{
  "encoder_arch": "resnet",
  "model": "image VQ-VAE",
  "dataset": "microscope photos of single blood and bone marrow cells",
  "train_examples": 97085,
  "image_size": 48,
  "crop_scale_min": 0.7,
  "horizontal_flip": true,
  "translate": 0.12,
  "color_jitter": 0.2,
  "bottleneck": "vq",
  "downsampling_factor": 8,
  "encoder_norm": "batchnorm",
  "encoder_activation": "relu",
  "encoder_depths": [2, 5, 5],
  "encoder_kernel_size": 3,
  "encoder_stem": "deep",
  "encoder_avg_pool_shortcut": true,
  "encoder_widths": [64, 112, 192],
  "loss": "l1",
  "latent_channels": 8,
  "decoder_norm": "batchnorm",
  "decoder_activation": "silu",
  "decoder_widths": [48, 48, 96, 192],
  "decoder_blocks_per_level": 2,
  "decoder_block": "plain",
  "decoder_attention": false,
  "decoder_upsampling": "nearest_conv",
  "codebook_size": 512,
  "init": "trunc_normal_002",
  "residual_init": "scaled_by_depth",
  "optimizer": "muon",
  "muon_scale": "spectral",
  "learning_rate": 0.012,
  "momentum": 0.95,
  "nesterov": true,
  "orthogonalizer": "newton_schulz_5",
  "adamw_lr_other_params": 0.002,
  "max_steps": 16600,
  "batch_size": 64,
  "epochs": 10.9,
  "lr_schedule": "step",
  "warmup_steps": 3320,
  "weight_decay": 0.01,
  "adamw_weight_decay_other_params": 0.01
}
Rows from block 0 of the decoder of a small image VQ-VAE, named by matrix and row number. Each number is 128 + 32 x the weight over its row's rms, rounded and kept within 0 to 255. All counts start at 0. Numbers have three digits each. After the name is the row's rms in percent of the matrix's.
After each channel's rows are labels from the 100 images, of 14976, where the channel reaches its highest value: "place" is the part of the image that holds the peak. Only what is clearly more common there than usual is listed. The data: microscope photos of single blood and bone marrow cells. In brackets: how many of the 100.
# conv: 3x3 conv (decoder.mid.0.conv.weight, 192x192x3x3, each kernel summed), inputs 0-191

conv.17 069:108141099110167098116193122162153087099136116145130135160133136120141170060132135119138124141147114148152063130129125106138106118117127053151177103104108097163087089169097113137154127135132132170096140167199145147120157146127150106111159122082129104083112095097111111141049097135164133064077143125154181144129186125105112166108093089168130169103160113134137137116134136083119115211166079150123161036124088162137120122140104149123135255160119139168081128131183107128121144140121141089073122113174138138095146118104124095133098122125078205138127140109110101130093180143078088152
place: middle left (49)

conv.95 104:137143158102122072134169122084152141091136149141130139170127115125132142191105167133106101121155119175079134166103132105179091114117154142178104094121164084086100142135104125113086144100115121132181159165179135108187105070086140145154141077105138072080116118122119092123073131129144140087196172148145175064061132063179089127099099121132122162079153151105115142135141167118113092163130093175140088132151096072156155142122151123107156244108093124094126145132093080123155118112090139068129156115163105176239114140117152099083176120144091114127098178111134155107118175132130110182
place: top left (43)

conv.49 092:192115196143110149107178114118131124130118133131140106101173105160192174117106125156099199152111125116107162199093198139097154077163153102120190098138119113099125173098131146105093114115123131073168137129124140068177125099102124161158113066118150151142152132109142134148150143138101119147230111146145163108133123090104159083167069132159167200084108153107121147156129161090079149134177137153131122162098112103150131104123089117145131255155119120138155115108156135140140135127139123121087200113129167136227145140104159145091138133134109060132145163103155157119145106114138190175
place: centre (48)

conv.110 108:154095106144151115158255114116126095149126118158117139056100111140107140100150131117066162184179230160152014131148169114147102130151100124158140137166159149110140111111141170126128121095122122154168106074092104141131049107119102152166166127129118099166128163105133134105118160118106162184149105120130100090162106136138127107100131150131123075118123153144126139137195129149157151157091117071170101117112157104126130116112123166130187223144113125144114113154071073150124116070159121177137108130102093164116109125127121107134165152137115174161156120129088087115100176113146158211
place: top left (30)

conv.136 075:106101173113151126114225177148156165119130134116131131113130121115118132006035116102127100175101119091137040107038108122088130140141133137000165130123118120131162134119136111164156136189139135097102143195137147106121125130113116110142125130121114165094142116130175147130157114121144132105126120108124121074135180121181151149077118105161070165160106092104121181096130118128098134113167104087129125139150110131128141143157084120132123219132124128122116110135126167142148095174117146120154131110149116091234114134128112127172167152131089196125113101140124167132162072147126091144
place: middle left (35)

conv.3 104:140092116133132152128174155139101132143125106127145115118165137125130129026029110124138132160134146121134255167123153114131127131110116136034134128128163131144083154149140151129147127109148135141119103163127126151072190152128126138119117139143143167118159107134069137140050129133103106121164107123120071235125104128117145133111132122155158112146140117163140097138151121122125149070145151100154171132103139151119142121130125104145097243122113127156110125136143157154129155131145098150135097117118187166173169155129122133109059139170103120114164172141150083168141130100132149091
place: bottom left (28)

conv.132 086:117124060147142133144144172136122150116138159113155134151142137078092087078194095137135132108094089102129017074119059122116138147108140145112084161136078139079144105117134091124169154108117087161108138164112125122130143136160156109106113182178095081103127072151134137116127139114172119137085124118135092112140205133199094142115102132169152138194099122151156076100085110147109096091147164154133173163185110163140121139139125138091097090081174170114127138123145143154131132186107170141111079133141165082000090127113110136122098153174144138158155076145136158134107099123139114092
place: middle left (68)

conv.97 104:116013156156155163121165204141135120134130121111169138073132114157128173063168086144110151189109139098117077128114133135126139163118139129125149112111151177096114094160134127120089147083129128164136156145072166111120117128137157126112149071128140153147163107140130119142152103133137143174165119123137004146094163130090145120167093097137179153132110113137141115146117127107088112169151148021119198110161138191172136139095055129147120159129159146165131110140153108153104151111113156125114080146161196121082124093131089113089148157221131095149172145143151067187121142130099184140
place: bottom left (77)

conv.148 127:173153097124115144140078055106135142097144110113099101199120124099084125108117114098144130082095126090098255109116165084109155104171123126063081142128107155133131113084129108144174114152134135151106142166124150130098169114153118117141122197145090072132142151126166144143124091139135158081137130112103195153149056125165152123095150142153125103145106114127147115143138111140131106126159111143163097183149141078084151106114103119141136175105135131144100135134087167117147155151175104147102074130152158120022092134134154105086122131119155113152194095080097103070095152118139128071
place: centre (67)

conv.145 089:089058161167131147127153137101110141157123161131167149046149080171137095148120187135128107145086204104185199143150141141157132164116121134117095124130186125125151078159145128125089122104126098128120151088068148140087121118135142174127113186104149117131128149166166134173080157133142146134180112130119061083092130128128152121185176171108140114122121156159120114135106086158123164089156122123079098056171124149161160140076136125123116127141177131151206131163075127122113139145128124156011064151077164129150127134139092120086134195125128121142122137155098054130178148119130135039
place: bottom centre (36)

conv.165 083:111146193132125123134016080115109178095141137110143120163187138153127091167152065118171129134106073068088110109124140121103172139116131153103149127094098134144107134159125159129099114162143147130106174170129164130115156131147132130086118113131130138068154114159195118168142096152144134159144132126113121057099079123255170163139134117145178134160137114152152147162089098117086135084169088075131066141146130093126146133135162085135078129111070129159131161133111159148135138114084100102144136151129058114073125204153134108134159120066150120096141109103154136145163109121088113041
place: bottom centre (33)

conv.47 078:148093037159152115146255180156126089131119123140101122160126136138146134075156119140101149148166137159144230127129162125173092145107133128187169142143139122150124113159145156125152116111134139146133109098140118176083089115146098107130120102107118146123158120131130134129079134106107133133116111137158024186068134148126113140108102099149128146121145112126127090152173127132147103137078106033126173053108137151117112090108128135139139255128117098153095138102130137149099125101104104178167139150096163120156143135119127111084156142147109150129169135104114119163120109120128142125
place: top right (34)

conv.30 100:145143178123125112152039037103122100144116137122146112059148123164122150189176129165123175148171165162072063145170159140072152153116111155145151118129094141134155114128125161116085129107145124168170135098052128123161064112135133135128143127125163067155110132133142099116214156119113148187172140119133145035130060139225113106173101150119180101132136165119157111152153139107146134141067111130120058117106146094142088131102199150129129113121047143150139132126090079120087141050099130131126163117125044134148133125147121114111169124115101116127135120134125120134140161115114171162
place: bottom centre (45)

conv.169 097:107159113107126077129255116113132141124144113166092122147096126101134144081166117094080089103162142163194141134076126133165143126125118141117136144133168087110170123148139084100165115123110121099111053104171120106126130123099114107128129167109127170090101147149094126100151140100148144117053112137135114177096203124105100149101180176065048090112152118138095153075095129161146120153154122142097207149106110138101149171120184134096170227162157095078163107149146122064129108171120126135104116169103125116183107140102133139137124149148126126119070051131120196129121155157131095174
place: bottom centre (43); centre (35)

conv.67 092:090171106136118155089255149168115108155116098106136125143101151128163114165143170166141126151165132135158016114159125131131156117145135084187116147140090133144084152136115121120144150159111137084144055097125114116170151153110154146128154113150128169163111118136099121106133145128106108138137108136143160126198145177090129101161175187105084103113153110146133152087072146115159113126104155193128202079077130185145118138144127117182112238135175117092172125132153148161128107142178109114131139117104121130108152105130111174137072121124173134099051194165135112153157112115164179149
place: bottom centre (34)

conv.128 111:129147089137142113130194197140115137123138182124174133134132120139102093223187152169129153137132094106121141085177082146174125147108151144255105141134095118071100086178117158122097143117086112101134159129135140132122130127118157143111154057120106135107105096164155120151047142133142112136178118128146049078116126147208119116104126138169175126121155154146131151127090098126107115127113108071125096083167120125171169105136133117118114255094185124114149151130078137190133112121102141127097113129095064123134121165122122137065165137128174169124161144140109139148139125125138121084
place: bottom right (39)

conv.86 104:149072115179153191135164197168102134137138113138177139061132108157159134115135127142114176191109126074128138123116098144124170139143113125121138105146077190074143105105154158135113128103123117152141146092086122125146093140145148130124149072139139158170190106114161140143119141127117138169150078152149045069120167173121147105177092120160179182135085130150153146166110106127075100093142151076142195122172133118176155134117066135142091194122155160161139094139133132189094168125125142159121116151097149077114133114166114125095164167191187123160171109161152086209126084098117216100
place: bottom right (75)

conv.180 112:114128140122126118116189110118142119109121115121102136122122115139136122224185174098150097132135168135114173118075118105147116122121131123251139121104147117159153133114127130122151113143141145156128142100130144165169055137126101122129124132090133104120131121127181125122129102120128146113155136120143195017087138171192118137122112091128100160104120117118115143119172155128144115139103105146135157066109133110121120134111135125123138255141122124132104133142144125107143118128106133133117152146146085130116142108117125124155159142089107177121087136114089123130121131139129131142
place: middle right (72)

conv.183 098:147088090172134182143154154106104157137142112126149126104153128133106108047136097115115163165126143084050069124145143132094149121113079132088096132133146179116124086104160148130112105038144115186127134140112098105130103119166129115132146114137134136203160123082161137148136128157123111164141098128126008131135107115163152118139111111127199102191091135169176111172142102137114099142131179040184144164155155101113121116120039145132094161140124165175127100142137115175085177106103143116158095099126197157109071136153135087128116103125149099181181152144141068195120148114095178123
place: bottom right (34)

conv.98 092:139085159154137133128098195117145113122162138126150120111152108153089097018085079099136165113077177073117104151127101145129120147128138125086177122126108147131149101138179090150143125075158119154102168190106162166089104108111133116119113174123117125113150133105159138136172100114142102133118097113143040173080112130137160138147112092152169141154091117158125093166175077144111132073169132036114125092143118124102136106126054130135092122157114140136104123124121149094133168181106129139137119128162189066000159154135107094102124169141118189163178103128153116172137073127103144062
place: bottom left (32)

conv.8 078:167070224131129132155089023151147096177102104157127097033101112138148165210171090120109148152129167135145239181098138096091138124133134151090144130154159133175131144122160096128135139170160143105137073126066132129121169081109125103153093163164137163110139158116122130098100140101097152197187143135133095133085124067161133118146118125110115171095134109103138105128127118132101119140190112088129127191133145158103124148139144122146111187145101082107104111110087156112123134104148082142102138142130093091156168157153123114120201146157115052124194113139148100067142105110127163138
place: top centre (40)

conv.160 128:123119107120108142118144108151126130178099114131140131082117124132148155230218068139122137140180152156095138133105158110113150130122140139227124112137120126139104193138123108127143135116139140117159073153154143119112180142097153115126118111124147178125136077094081130101132157095127120171153130136143179143141118128193078147098134191146110134122162110127137180094137132129134154079147153178161170151124129132114136144132173141112086255108089122137123103126127111146133143137155131143122101095114075145196140165120134119155101158153105114111114103178144144161112133125162146130
place: bottom centre (55)

conv.142 147:124160050117123111154255118140128160138138147149123142126103127108101098189178135127130105096138117125138050083102068133140127144129136169192072130130131129108143116099149096139133125123110111110120130111141103123105131091148136097131154094143112147143128139128132132101079152109139147133136131151144047087100184091190077127070123144123083108143124126103119172108092117170126092143135124110137128181195119073122149127149138129088122173121166138096126126102065108121124132152143151141136103146115025105255070132142135115126236130124181122149125071161125168075107113138133099137
place: bottom centre (34)

conv.93 114:119036154167130162138183135146108148171117150117161135055126119149137135047073157135118147185115113090099070134147185148112155146086107159000120127133176189090131139142154149127100127097133123161123148115060127089099174144170141112094122104145145170161164109115152149131061146134113106130186112119113055089120115091146149127166110130117187129194105132142161126153087122145099146138138177067136117094167172160138141144104103134131097145135131167156156099134126122185103150093118159145122101118110209138179078117143114132131159137150156070128173174161121059152117117130118168127
place: bottom left (31); top left (29)

conv.105 110:118188120106113098150111063115132125133115100129106118060118148150106103176170066104126164043141162148049220122160142139121124117161127126206179132113135089172118116122112126145161122147171150082124133122136120188142111142121121137153136166110161115155121164108090124118202119127105130212085126139134098147130133121238095142125134145121115085130145111135115139171214104138157147094116113095137077123061108090068092088168171139138100198139062089122078133098121133083130126135141079139128137136128107122126158167140150082204072131088121115117143102111143183130138141107116101094
place: middle left (32); centre (27)

conv.143 088:171072123142117140157159162126111155157121136136133128081165102155179145100088169132105216103132162107134121105095130127116169118139127119101137116133114160098154125093136107139113145092104142144147150118081152128155117111130144116141128167145167087183151110106077139123102138124104109148249084180141079092060081130152095121152064118162141158103096097111149125154145139129084077104176170121158159157160087104101147082152102152106066196111163135152103114117119139120124196145223153123064129153143162129120065133136142127114191159160191087168213110126129113115152082111122190074
place: bottom left (33); bottom centre (29)

conv.61 074:119150125164153096138235146058142138088164126117110142173164166109106133051143152130136095162176160139112102169099113102168138120115124124173118110110122105147104097133135125113103111080131125202148123137152093152117074081132113142144150086128103067076152086145178094166133116136115146143124125118146125130084116138166135142111082065125148134111132134127136093122135174103181064183113117133159134132125103060149146119070105117159138255132071137143155131155113083151131137090096142092106153153140084111126128121127140081060157123175086181163119131101122112138104142145092150133
place: top left (33)

conv.77 113:131080135131128152130079161133161101112123097131165132131143115164131116189194123147141107105099121155121169172195087133179099145128130169195078110123199152154115106145125138131106125108128121139151123129094156186137165138120141158113139126134150119121130154135087084160091122146124138176184124129105042155088157144186124121201187174122162171087131148124097097189113087115105139056105131074113164158141122157146123134121127147127096121102191131162157124131100130087086146131088109118103083129108173188048152118116115134040121131183146048127145175139174102200182154099120130064
place: middle right (45)

conv.185 095:143132144123103145151129153149162122122092119125132120196147149140184178067119126137121106115105114155177082164151138100087114126106121078055096106136052131154140192134121113116140135140128129156150109125124141157185125167133144131081083163167187054125130127128101080124177127165083093126146133137098197097091094151138130131182127130098164184119124151117143063183104155126134089087061161171112190116107110104123104137126167152133079222109084153109144120117213115115101130095127104090170172113140125152080128097157127150068111086158105093105103103104152131162212056112118145088
place: top centre (36)

conv.167 115:135066136111118112151180129083120151116140151133133124133131097143156125173187098103080130137132132160056088131096158119136145129109075190181135095132191122103155117120143148121119145074135131152142139111162127107178068084126125119132129046111192118134154108118180108146164120133108120178179099144117060059044141088255108137142154180117123147121135134125165119196157128127159130138115118077178170164133109127122169132079094142119141207120115159139141102140139100103105169129046137090140140128129092124151071132147132102095180126115127071146126120133171165160161153127099155127
place: top right (70)

conv.39 095:136169117169151134094214124126100095094110107119138125158137137148133109155164114145155140122139139098132000159194092135180154140111142091178112109147127127165083117155145192128144132119110121148115119114114137160087167185140114176103138078156138152139140120151114093178113113152100117155105091117121025147130110159186151106165159164130164109105136146178122108159097104088136107074077151073158161116082134105139145102102131109183117200131117128153176138139148147155125133136106089123171140147091117155039173127171106127065079134119152095126130137117120093199179125083123172053
place: middle right (33)

conv.73 096:160088156146131178144133077143104135182136115134151109104126129075146147110138082128104158246098118126133041134102163098044153115156096130083124135170039154098105142093138173146132140143124111147150101140083106060102115134143139133152112133178107113145161116133204178135114159138103144134178131120081173063239056155149155085103105131200142125160118123131146124112136140129134141092131145141184115182124186134127123133107074114169142112111103130163123110147128166223116123117150109183175115104097118115136142146153131154106103125121117149141183111118120067145131108121154147169
place: bottom right (54)

conv.115 103:130142060160107108125208060113127118146133117107137101149137127160121171029017106119112168178201152103064081163135163100159149130109141111101158124115162132139108141167146088129111136070160141160148106167141143087141117071114141119146115113121129080116165097110104124126045128113138134135109134127149072182120109090146128144114049104130168114132125085150174173118140123127134109174145129097128137115137117096125118131097110099157101155151049126136126119128105134158125162082123117115150102106148089137255119171108126094075184155175118131145147119128160129118096161144112198146
place: bottom right (30); middle right (27)

conv.146 096:105142152141106136134189133163138111116131133121173117099140142175124118106140087154180144115076094091147172156165175132121163168141196140091141110101137138126122166151133153091123132170134122098142184125084193130105186129135150163070126140141123127093137142179100096139068133138147151159142146093114052148132152132164158105182108152111200119152128147114098147154082113142080179085163117061064075116127148113157144148119166082120095195122151135138168177087085144114135114128126095167130117164104145109082165176129096149065168177215126033061154161112158136157137132129155146063
place: middle right (43); bottom right (32)

conv.48 072:150132102118127145103168171113091143133120154133110105171143132142122141093182168130133116107134120081145092142143052132132104112091111171144097149126098118130166124125131137134091122087121121132115108131121077139142080124136111130142076166120126117144132103137234153132191127137122106097228119133125174108149087138255156140120117084106135113141139135138119099110128123111165125122066185117135106201099139105129113108084111114134085246130157109111129131131160125106119128121091120130114172088136115068000141100141145127084152100083127162144194079134144143089131056144143131119
place: middle right (28)

conv.141 068:130125132116120130119254175102098170168102168136167150142157115161138144071072182162160135139103138109123211121124111088156161144129138139093074117110105134091086113145107158116113152101098113144151175134110137135142115131124180134126114157107125007128140090155165101131054145148154166105179145147121153042107170216174093125153125135140176108134126127110127154147118130142113131100119123151136164077194123111179168142100137107104078244078142147131121145116115118147136142105106136138068077166119123137176125138157129125108113161188136174139079103136124099134109128120156141089
place: top centre (64)

conv.81 097:086160120134139094142144151107141129118136134157109130150139133122139066105108236119099076117127132158173208146160078150179076135118135187033103152118191065142177090157137093124109132127098104105136099077135098178156105101132111151136119164132130106091094148173110107118047145125118106147159125156124077084107182102162122132127150109079095082074132141132085111106112132148162137117101126117057088160120084105130135137148184140081150080162205122083186137133096122110104099140095121133114113153086107155218141124081134141086194125150111080141117125121112147136182128137141070116
place: middle right (38)

conv.189 091:134086165173146132137149102127149126131119097114149156067113134135132087069049111120126141156129091121065155159151133127136141149127111188052103108123136157137075091113131144115123119111121133151153154134092124129146171121154151113086145117162109073097156135111145091153031103151132152150182136105108038087110099102194147134169099159158201154160087129143130080203106093117081103101161128111171110063177190124131121160136125156148120102126094160185156122125063130180090160136068149135087120160119136152199130143148110104087176137161173100150151181140138077186090139116102120105
place: top left (46)

conv.42 075:138169095096119119134255218145087157127146142146120122162160146107136112155103133122155119100126104164178082128111130117154144088096098125189110120128100096092095121117105179135153130110072120148124109144180086111075125171113152129091136080086122206139099095124084137116041143149137095087138104144126065130134135127140094151078117120171092097136143149107149137099149148170123095073110112111169179163129094135110169113172126136093159255152170172102105150108166132125153132165113143130190107118084157184137132128111158133153093095135122160127147113136102123166106100123146097142
place: bottom left (29)

conv.89 094:128146093150141133136127161163098141098142176112149154172094119151131104124206086135128122079097102094122000090151125129141162150133150113096106105143108179092084107151133134118133134091108133136130138114130148161139142117168156134079132096143153094149155105145163084159155120154123132142058075130128067051076144188140121127172187187081177122148141132150128112173080128125133119110108166121157211123150113141132186070105098132122099052121167146155142114104148107115118160144128142106151113151116136113046080093163121109085099120145159107128080146141158117173135136131112162061
place: middle left (40)

conv.41 120:118127165153139102124158089127125103153117110134128141105115143154126126129111110148089153128164130121089000133167047155138105127113150144136136140117110125172133076170132109123081111117119136119113095144105113124161109132098123107116123116131142088119093153114145108132145111133129115147076165128147080110112181106204129148165106100092143147092130124141123107131097106105110084171105119122081109096137116142119059140160166151128113068143079107110129101129124109139094127086075154092109165157126016115188128132116106124166179093096149157139115088139143151111167092125067123167
place: middle left (41); centre (38)

conv.176 093:103117136099100149116194148118135146141114121116096110134107147133161146110164158116145082097142144144109019116071144149080109126132128120175153097101121086169154169127121090132123108148159141112110135120184140152139096121127118112117090148096155163142141106120145148118173132105112094126175142110130183124120124095195117160099128106096067122107155106099120122091161164111179134152121125137112095135089087115086120131120138129119103255148124124132126121092138104081147158149108148139153171112152093114119110117122111125201150127067067163090101138128131152122114106158143094136
place: middle right (36)

conv.26 098:105198084130124125102067095108089133094164144101140137128180135154099073255205109137142143130147162085088151107112142129152165145140167111255153112130154146121105116133152129123148123077134129118145126132158142130130130107126131163114137114110141156157162112146084106144140129130126129138179091124164112136131133158155123111122148132115162113134123120166124213115137134129145142082135155133120158170094107086148163091082096096133093083135125129129144132131166124115143113141142125117109111136113099132152125169112124115097122175094157063144093106144152168118171157138131202075
place: middle left (48); centre (46)

conv.184 099:135114094157136168099105227143084124112132169118161138175159087156120094169188133142130111142121164071147028101126159103159173143080136098190095136138142180113129109145155163154153121088091116180096144152113144124081164152142120158101125064098128154166133091127130116160096134151126094105139070135139049097109050174130149117141164152142142122152120147148153134111115123146139103090090151095145195159157126124145173095083099102109109117142154166136143107145123146142129131143116135114169089113107141189000088115125107133066110162130128123153089158154076064163161120133136176078
place: middle left (37)

conv.43 128:154074092170148142133119142130114091127124154137154162141140108143126100252204141148081124185144171169139129110155092125175085148092130153235103098176148165118118086146156154138104119053106103197144111096123130138164060129142110164115138083133140106155135120116166114160092151129101124160198087131134067072092156147135121135137152143155168179084130162146142104134133121119138114133088140101160161077172115152147141090091063162110151100116147156157154080137130069153106142081069167132085107118079126153160075102099105111075172117127143134177141145151142085146163145116096162116
place: top right (51); bottom right (41)