Weights of a small image VQ-VAE.
Model: 5.64M parameters, 48-pixel images, encoder activation relu, decoder norm batchnorm, decoder activation silu, decoder widths [48, 48, 96, 192].
Training: muon at rate 0.012, 16600 steps, batches of 64.
Data: trained on microscope photos of single blood and bone marrow cells, 97085 training examples, 10.9 epochs.
Rows from block 10 of the encoder, named by matrix and row number. Rows with one number belong to one channel. Each number is 128 + 24 x the weight over the matrix's rms, rounded and kept within 0 to 255. All counts start at 0.
# convs0: first 3x3 conv (encoder.blocks.10.convs.0.weight, 192x192x3x3), inputs 126-134, a 3x3 kernel for each
# convs1: second 3x3 conv (encoder.blocks.10.convs.1.weight, 192x192x3x3, transposed), outputs 126-134, a 3x3 kernel for each
convs0.51 [177 146 154 122 156 133 140 165 160 119 166 129 114 155 123  96 118 143 124 139 125 150 154 163 128 149 140 102 109 135 161 125 137 119 138 145 106 112 124 131  93 135 128 108  94 138 125 120 140  95 148 109  96 122 138 146 128 142 103 137 148 165 142 140 112  95 109 136 121 133  97 169 142 132 129 132 175 142 171 126 175]
convs1.51 [120 141 131  80 115 127 146 121  94 141 153 114 137 106 181 141 164 150 138 125 103 138 170 154 132  69 154 136  93 136  95 139 100 129  85 139 175  93  92  94 129  94 126 101 138 166  87  82 145 126 112 123 105 118 150 106 116  38 141 105 193  89  80 149 143 183 121 136 175 196 118 124 120 105  50  82 102  58  96  82 116]
convs0.52 [108 135  88 140 148 146 134 189 206 106 127 123  82 124 134  92  62 117 129 157 112 128 141 131 133 157 124 140 155 115 126 135 128 126 156 134 125 136 127 140 137 120 131 136 119 125 119 102 131 112 140  99 112 120 140 172  97  97 108 125 119 120 157 160 175 192 187 112 154 142 134 186 162 180 126 119 110 129  78 126 126]
convs1.52 [ 65 122 107 100 121 139 113 122  97 125 122 129 112 109 126 102 139 168 115 151 128 108 159 127 132  70 161 129 107 127 147 107 130 124 126 144 146 100 116 144 163 173 136 165 157 137  79 140 121 106 131 111 145 137 137 130 131 152 137 109 108 155 139 110 140  93 153 140 106 194 186 104 130 108  98  87  71 153 120 183 159]
convs0.53 [121 132 123 127 148 167 160 163 174 116 130 133 125 145 143 131 116 111 145 113 136 123 149 152 139 129 157 125 138 129 164 123 131 151 162 138 111 118 139 151 135 164 143 172 164 133 161 207 155 113 119 131 123 126 128 134 145 122 132 113 137 173 134 118 112 127 111 112 120 132 178 173 144 112 121 123 108 156 133 130 103]
convs1.53 [123 108 110 141  87  89 142 136 127 136 103 140  96  98 117 148 146 159 112 109 121 132 130 113 138 135 104 156 104 117 168 147 132 147 126 118 146 136 151 120 145 144 158 124 125 135 135 140 139 134 123 113 113 114 133  80 125 121 129 127 118 168 133  82  88 110 146 138 128 104 134  83 159 125 127 132 124 100 157 102 112]
convs0.54 [100 152 131 124 196 138 124 165 165 117 154 107 123 147 108 138 153 126 134 114 128 157 189 139 117 171 135 143 116 140 109 146 162 123 147 127 117 137 144 134 135 132  96 112 116 151 133 133 157 109 101 159 151 123 105  98 113 156 177 111 105 151 149 151 134 147 152 140 107 146 154 144 143 164 136 143 150 136 154 154 130]
convs1.54 [159 103 144 151 100 142 157 136 165 148 156 135 138 130 147 134 144 162 145 165 128 140 177 141 130 144 118 162  77 140  93 200 150  99 160 124 148 145 117 128 155 156 140 140 134 164 156 137 138 152 138 137 136 110 126 119 114  97 147 120 129 133 135 139 132 153 123 114 126  93 107 129 101 143 110 116 101 139 156 160  99]
convs0.55 [ 87  98 102 106 161  84 147 125  75 125 141 158  97 194 143 139 116 161 136 109 131 121 129 131 120 130 116 153 123 117 162  92 127 110 157 118 133 106 143 104 130 116 119 119 117 115 133 144 135 154 132 152 148 118 136 141 158 113 171 159 134  82 132 136 144 123  98 161 172 152 146 135 133 170 132  83 166 135 139 132 104]
convs1.55 [159 156 153 143 139 152 150 181  98 127 118 141 109 157 136 115 116  98 158  69 127 124 135 127 114 123 127 154 138 114  74 111 157  91 178 143  84 117 133 119 116 110 115  90 145 161 123 161  93 162  90 163 106 144 147 161 142  65 139 155 101 112 153 106 125 115 126 116 114 196 152  85  93 150 169  56 207  90  68 139 137]
convs0.56 [ 94 108 133  68  77 151  84 132 144 113 135 112 119 148 174 140 165 103 150 129 131 119 105 151 116 140 126 115 132 128 100 125 129  92 127 103 143 120 165 128 136 122 127 120 160 130 103 130 122 124 187 158 130 156 124 127 141 129 128 174 145 143 124 161  96  86 156 111 158 149 120 117 158 110 123 120 119 189  95 122 134]
convs1.56 [136 131 142 127 161 140 101 132 123 146 135 145 108 172 154 156 127 166 113  73 100 161 145 118 130 123 104 169 153 150 128 101 114 155 113 111 110 201 164 112 169 156 137 147 157 123 153 127 131 111 133 131 105 142 133 110 130  70 111 162 126  74 171  85  94  89 151 157 107 180 148 136 147 121 117 136 123 132 108  98 130]
convs0.57 [141 120 158 162 142 149 138 155 156 149 126 114 130 135  79 127 162 126 124  93 142 125 126 129 119 142 143 132 125 105 119 123 111 124 113 109 101  99 121 107 104 145 119 146 119 140 145 133 138  94 140 110  98 135 139  98 127 151 126 100  95  99 123 124 130  49 132 116 138 108 165 135 122  95 103  98 120 115 125 194  91]
convs1.57 [112 119 128 111 165 112 144 119  85 116 128 124 108 138 121 134  99 124 119 114 114 152  83 102 169 100 136 132 101 131  58 108 134 120 125  71 157 157 120 112 161 121 113 129 112  98 161 112 180 171 132 126 160 106 152 173 142  91 129 137 110 166 112 126 128 146 147 135  97 152 145  94 138 186  87 138 112 126 145 161 134]
convs0.58 [117 120  67 123 113 117 161 149 145 121 135 129 108  99 110 107 138 131 114 114 115 138 142 124 149 160 133 139 161 121 130 132 118 151 145 150 142 150 136 104 134 162 160 154 159 118 149  87 126 119 139 113 111 127 125 169 124 145 122 119 139 140 127 122 135 181 115 131 126 134 115 127 134 176  89 125 131  90 138 119 141]
convs1.58 [ 95 103  92 120 133 124 104  80 129 104 137 106  95  96 136  87  98  97 108  70 103  91  81 137 147  83 123 129  94 136  83  62 151 138 139 123  97 130 133 100  75 116 109 110 129 164 160 170 123 127 151 118 133 144 160 131 142 102 116 123 106 125 110 127  96  84 146 112 118 119 148 139 105 159 128 123 169 108 142  66 125]
convs0.59 [128 140 153 134 118 144 133 163 160 153  81 144 157 117 195 120 110 116 128 114 125 115 118 101 149 125 125 149 152 183 186 116 144 155 149 162 137 135 118 117 154 115 117  96 151 156 123 152 114 108 133 125 120 168 149 140 109 159 153 109 126 140 104 107  80 115 138  80 116 105 148 121 145 118 157 124 125 144  81 137 129]
convs1.59 [125  95 122 124 104 117 135 113  99 129 140 138 107 120 119 127 130 113 106 151 148 111 166 137 124 157 154 112 149 133 146 129 150 128 142 120 156 142 146 163 121 136 127 114  90 127 109 134 131 165 128 159 194 113 153 178 114 133 152 121 136 109  97 161 155 126 137 121 109 152 120 121 144  92 115 132 106 109 127 148 116]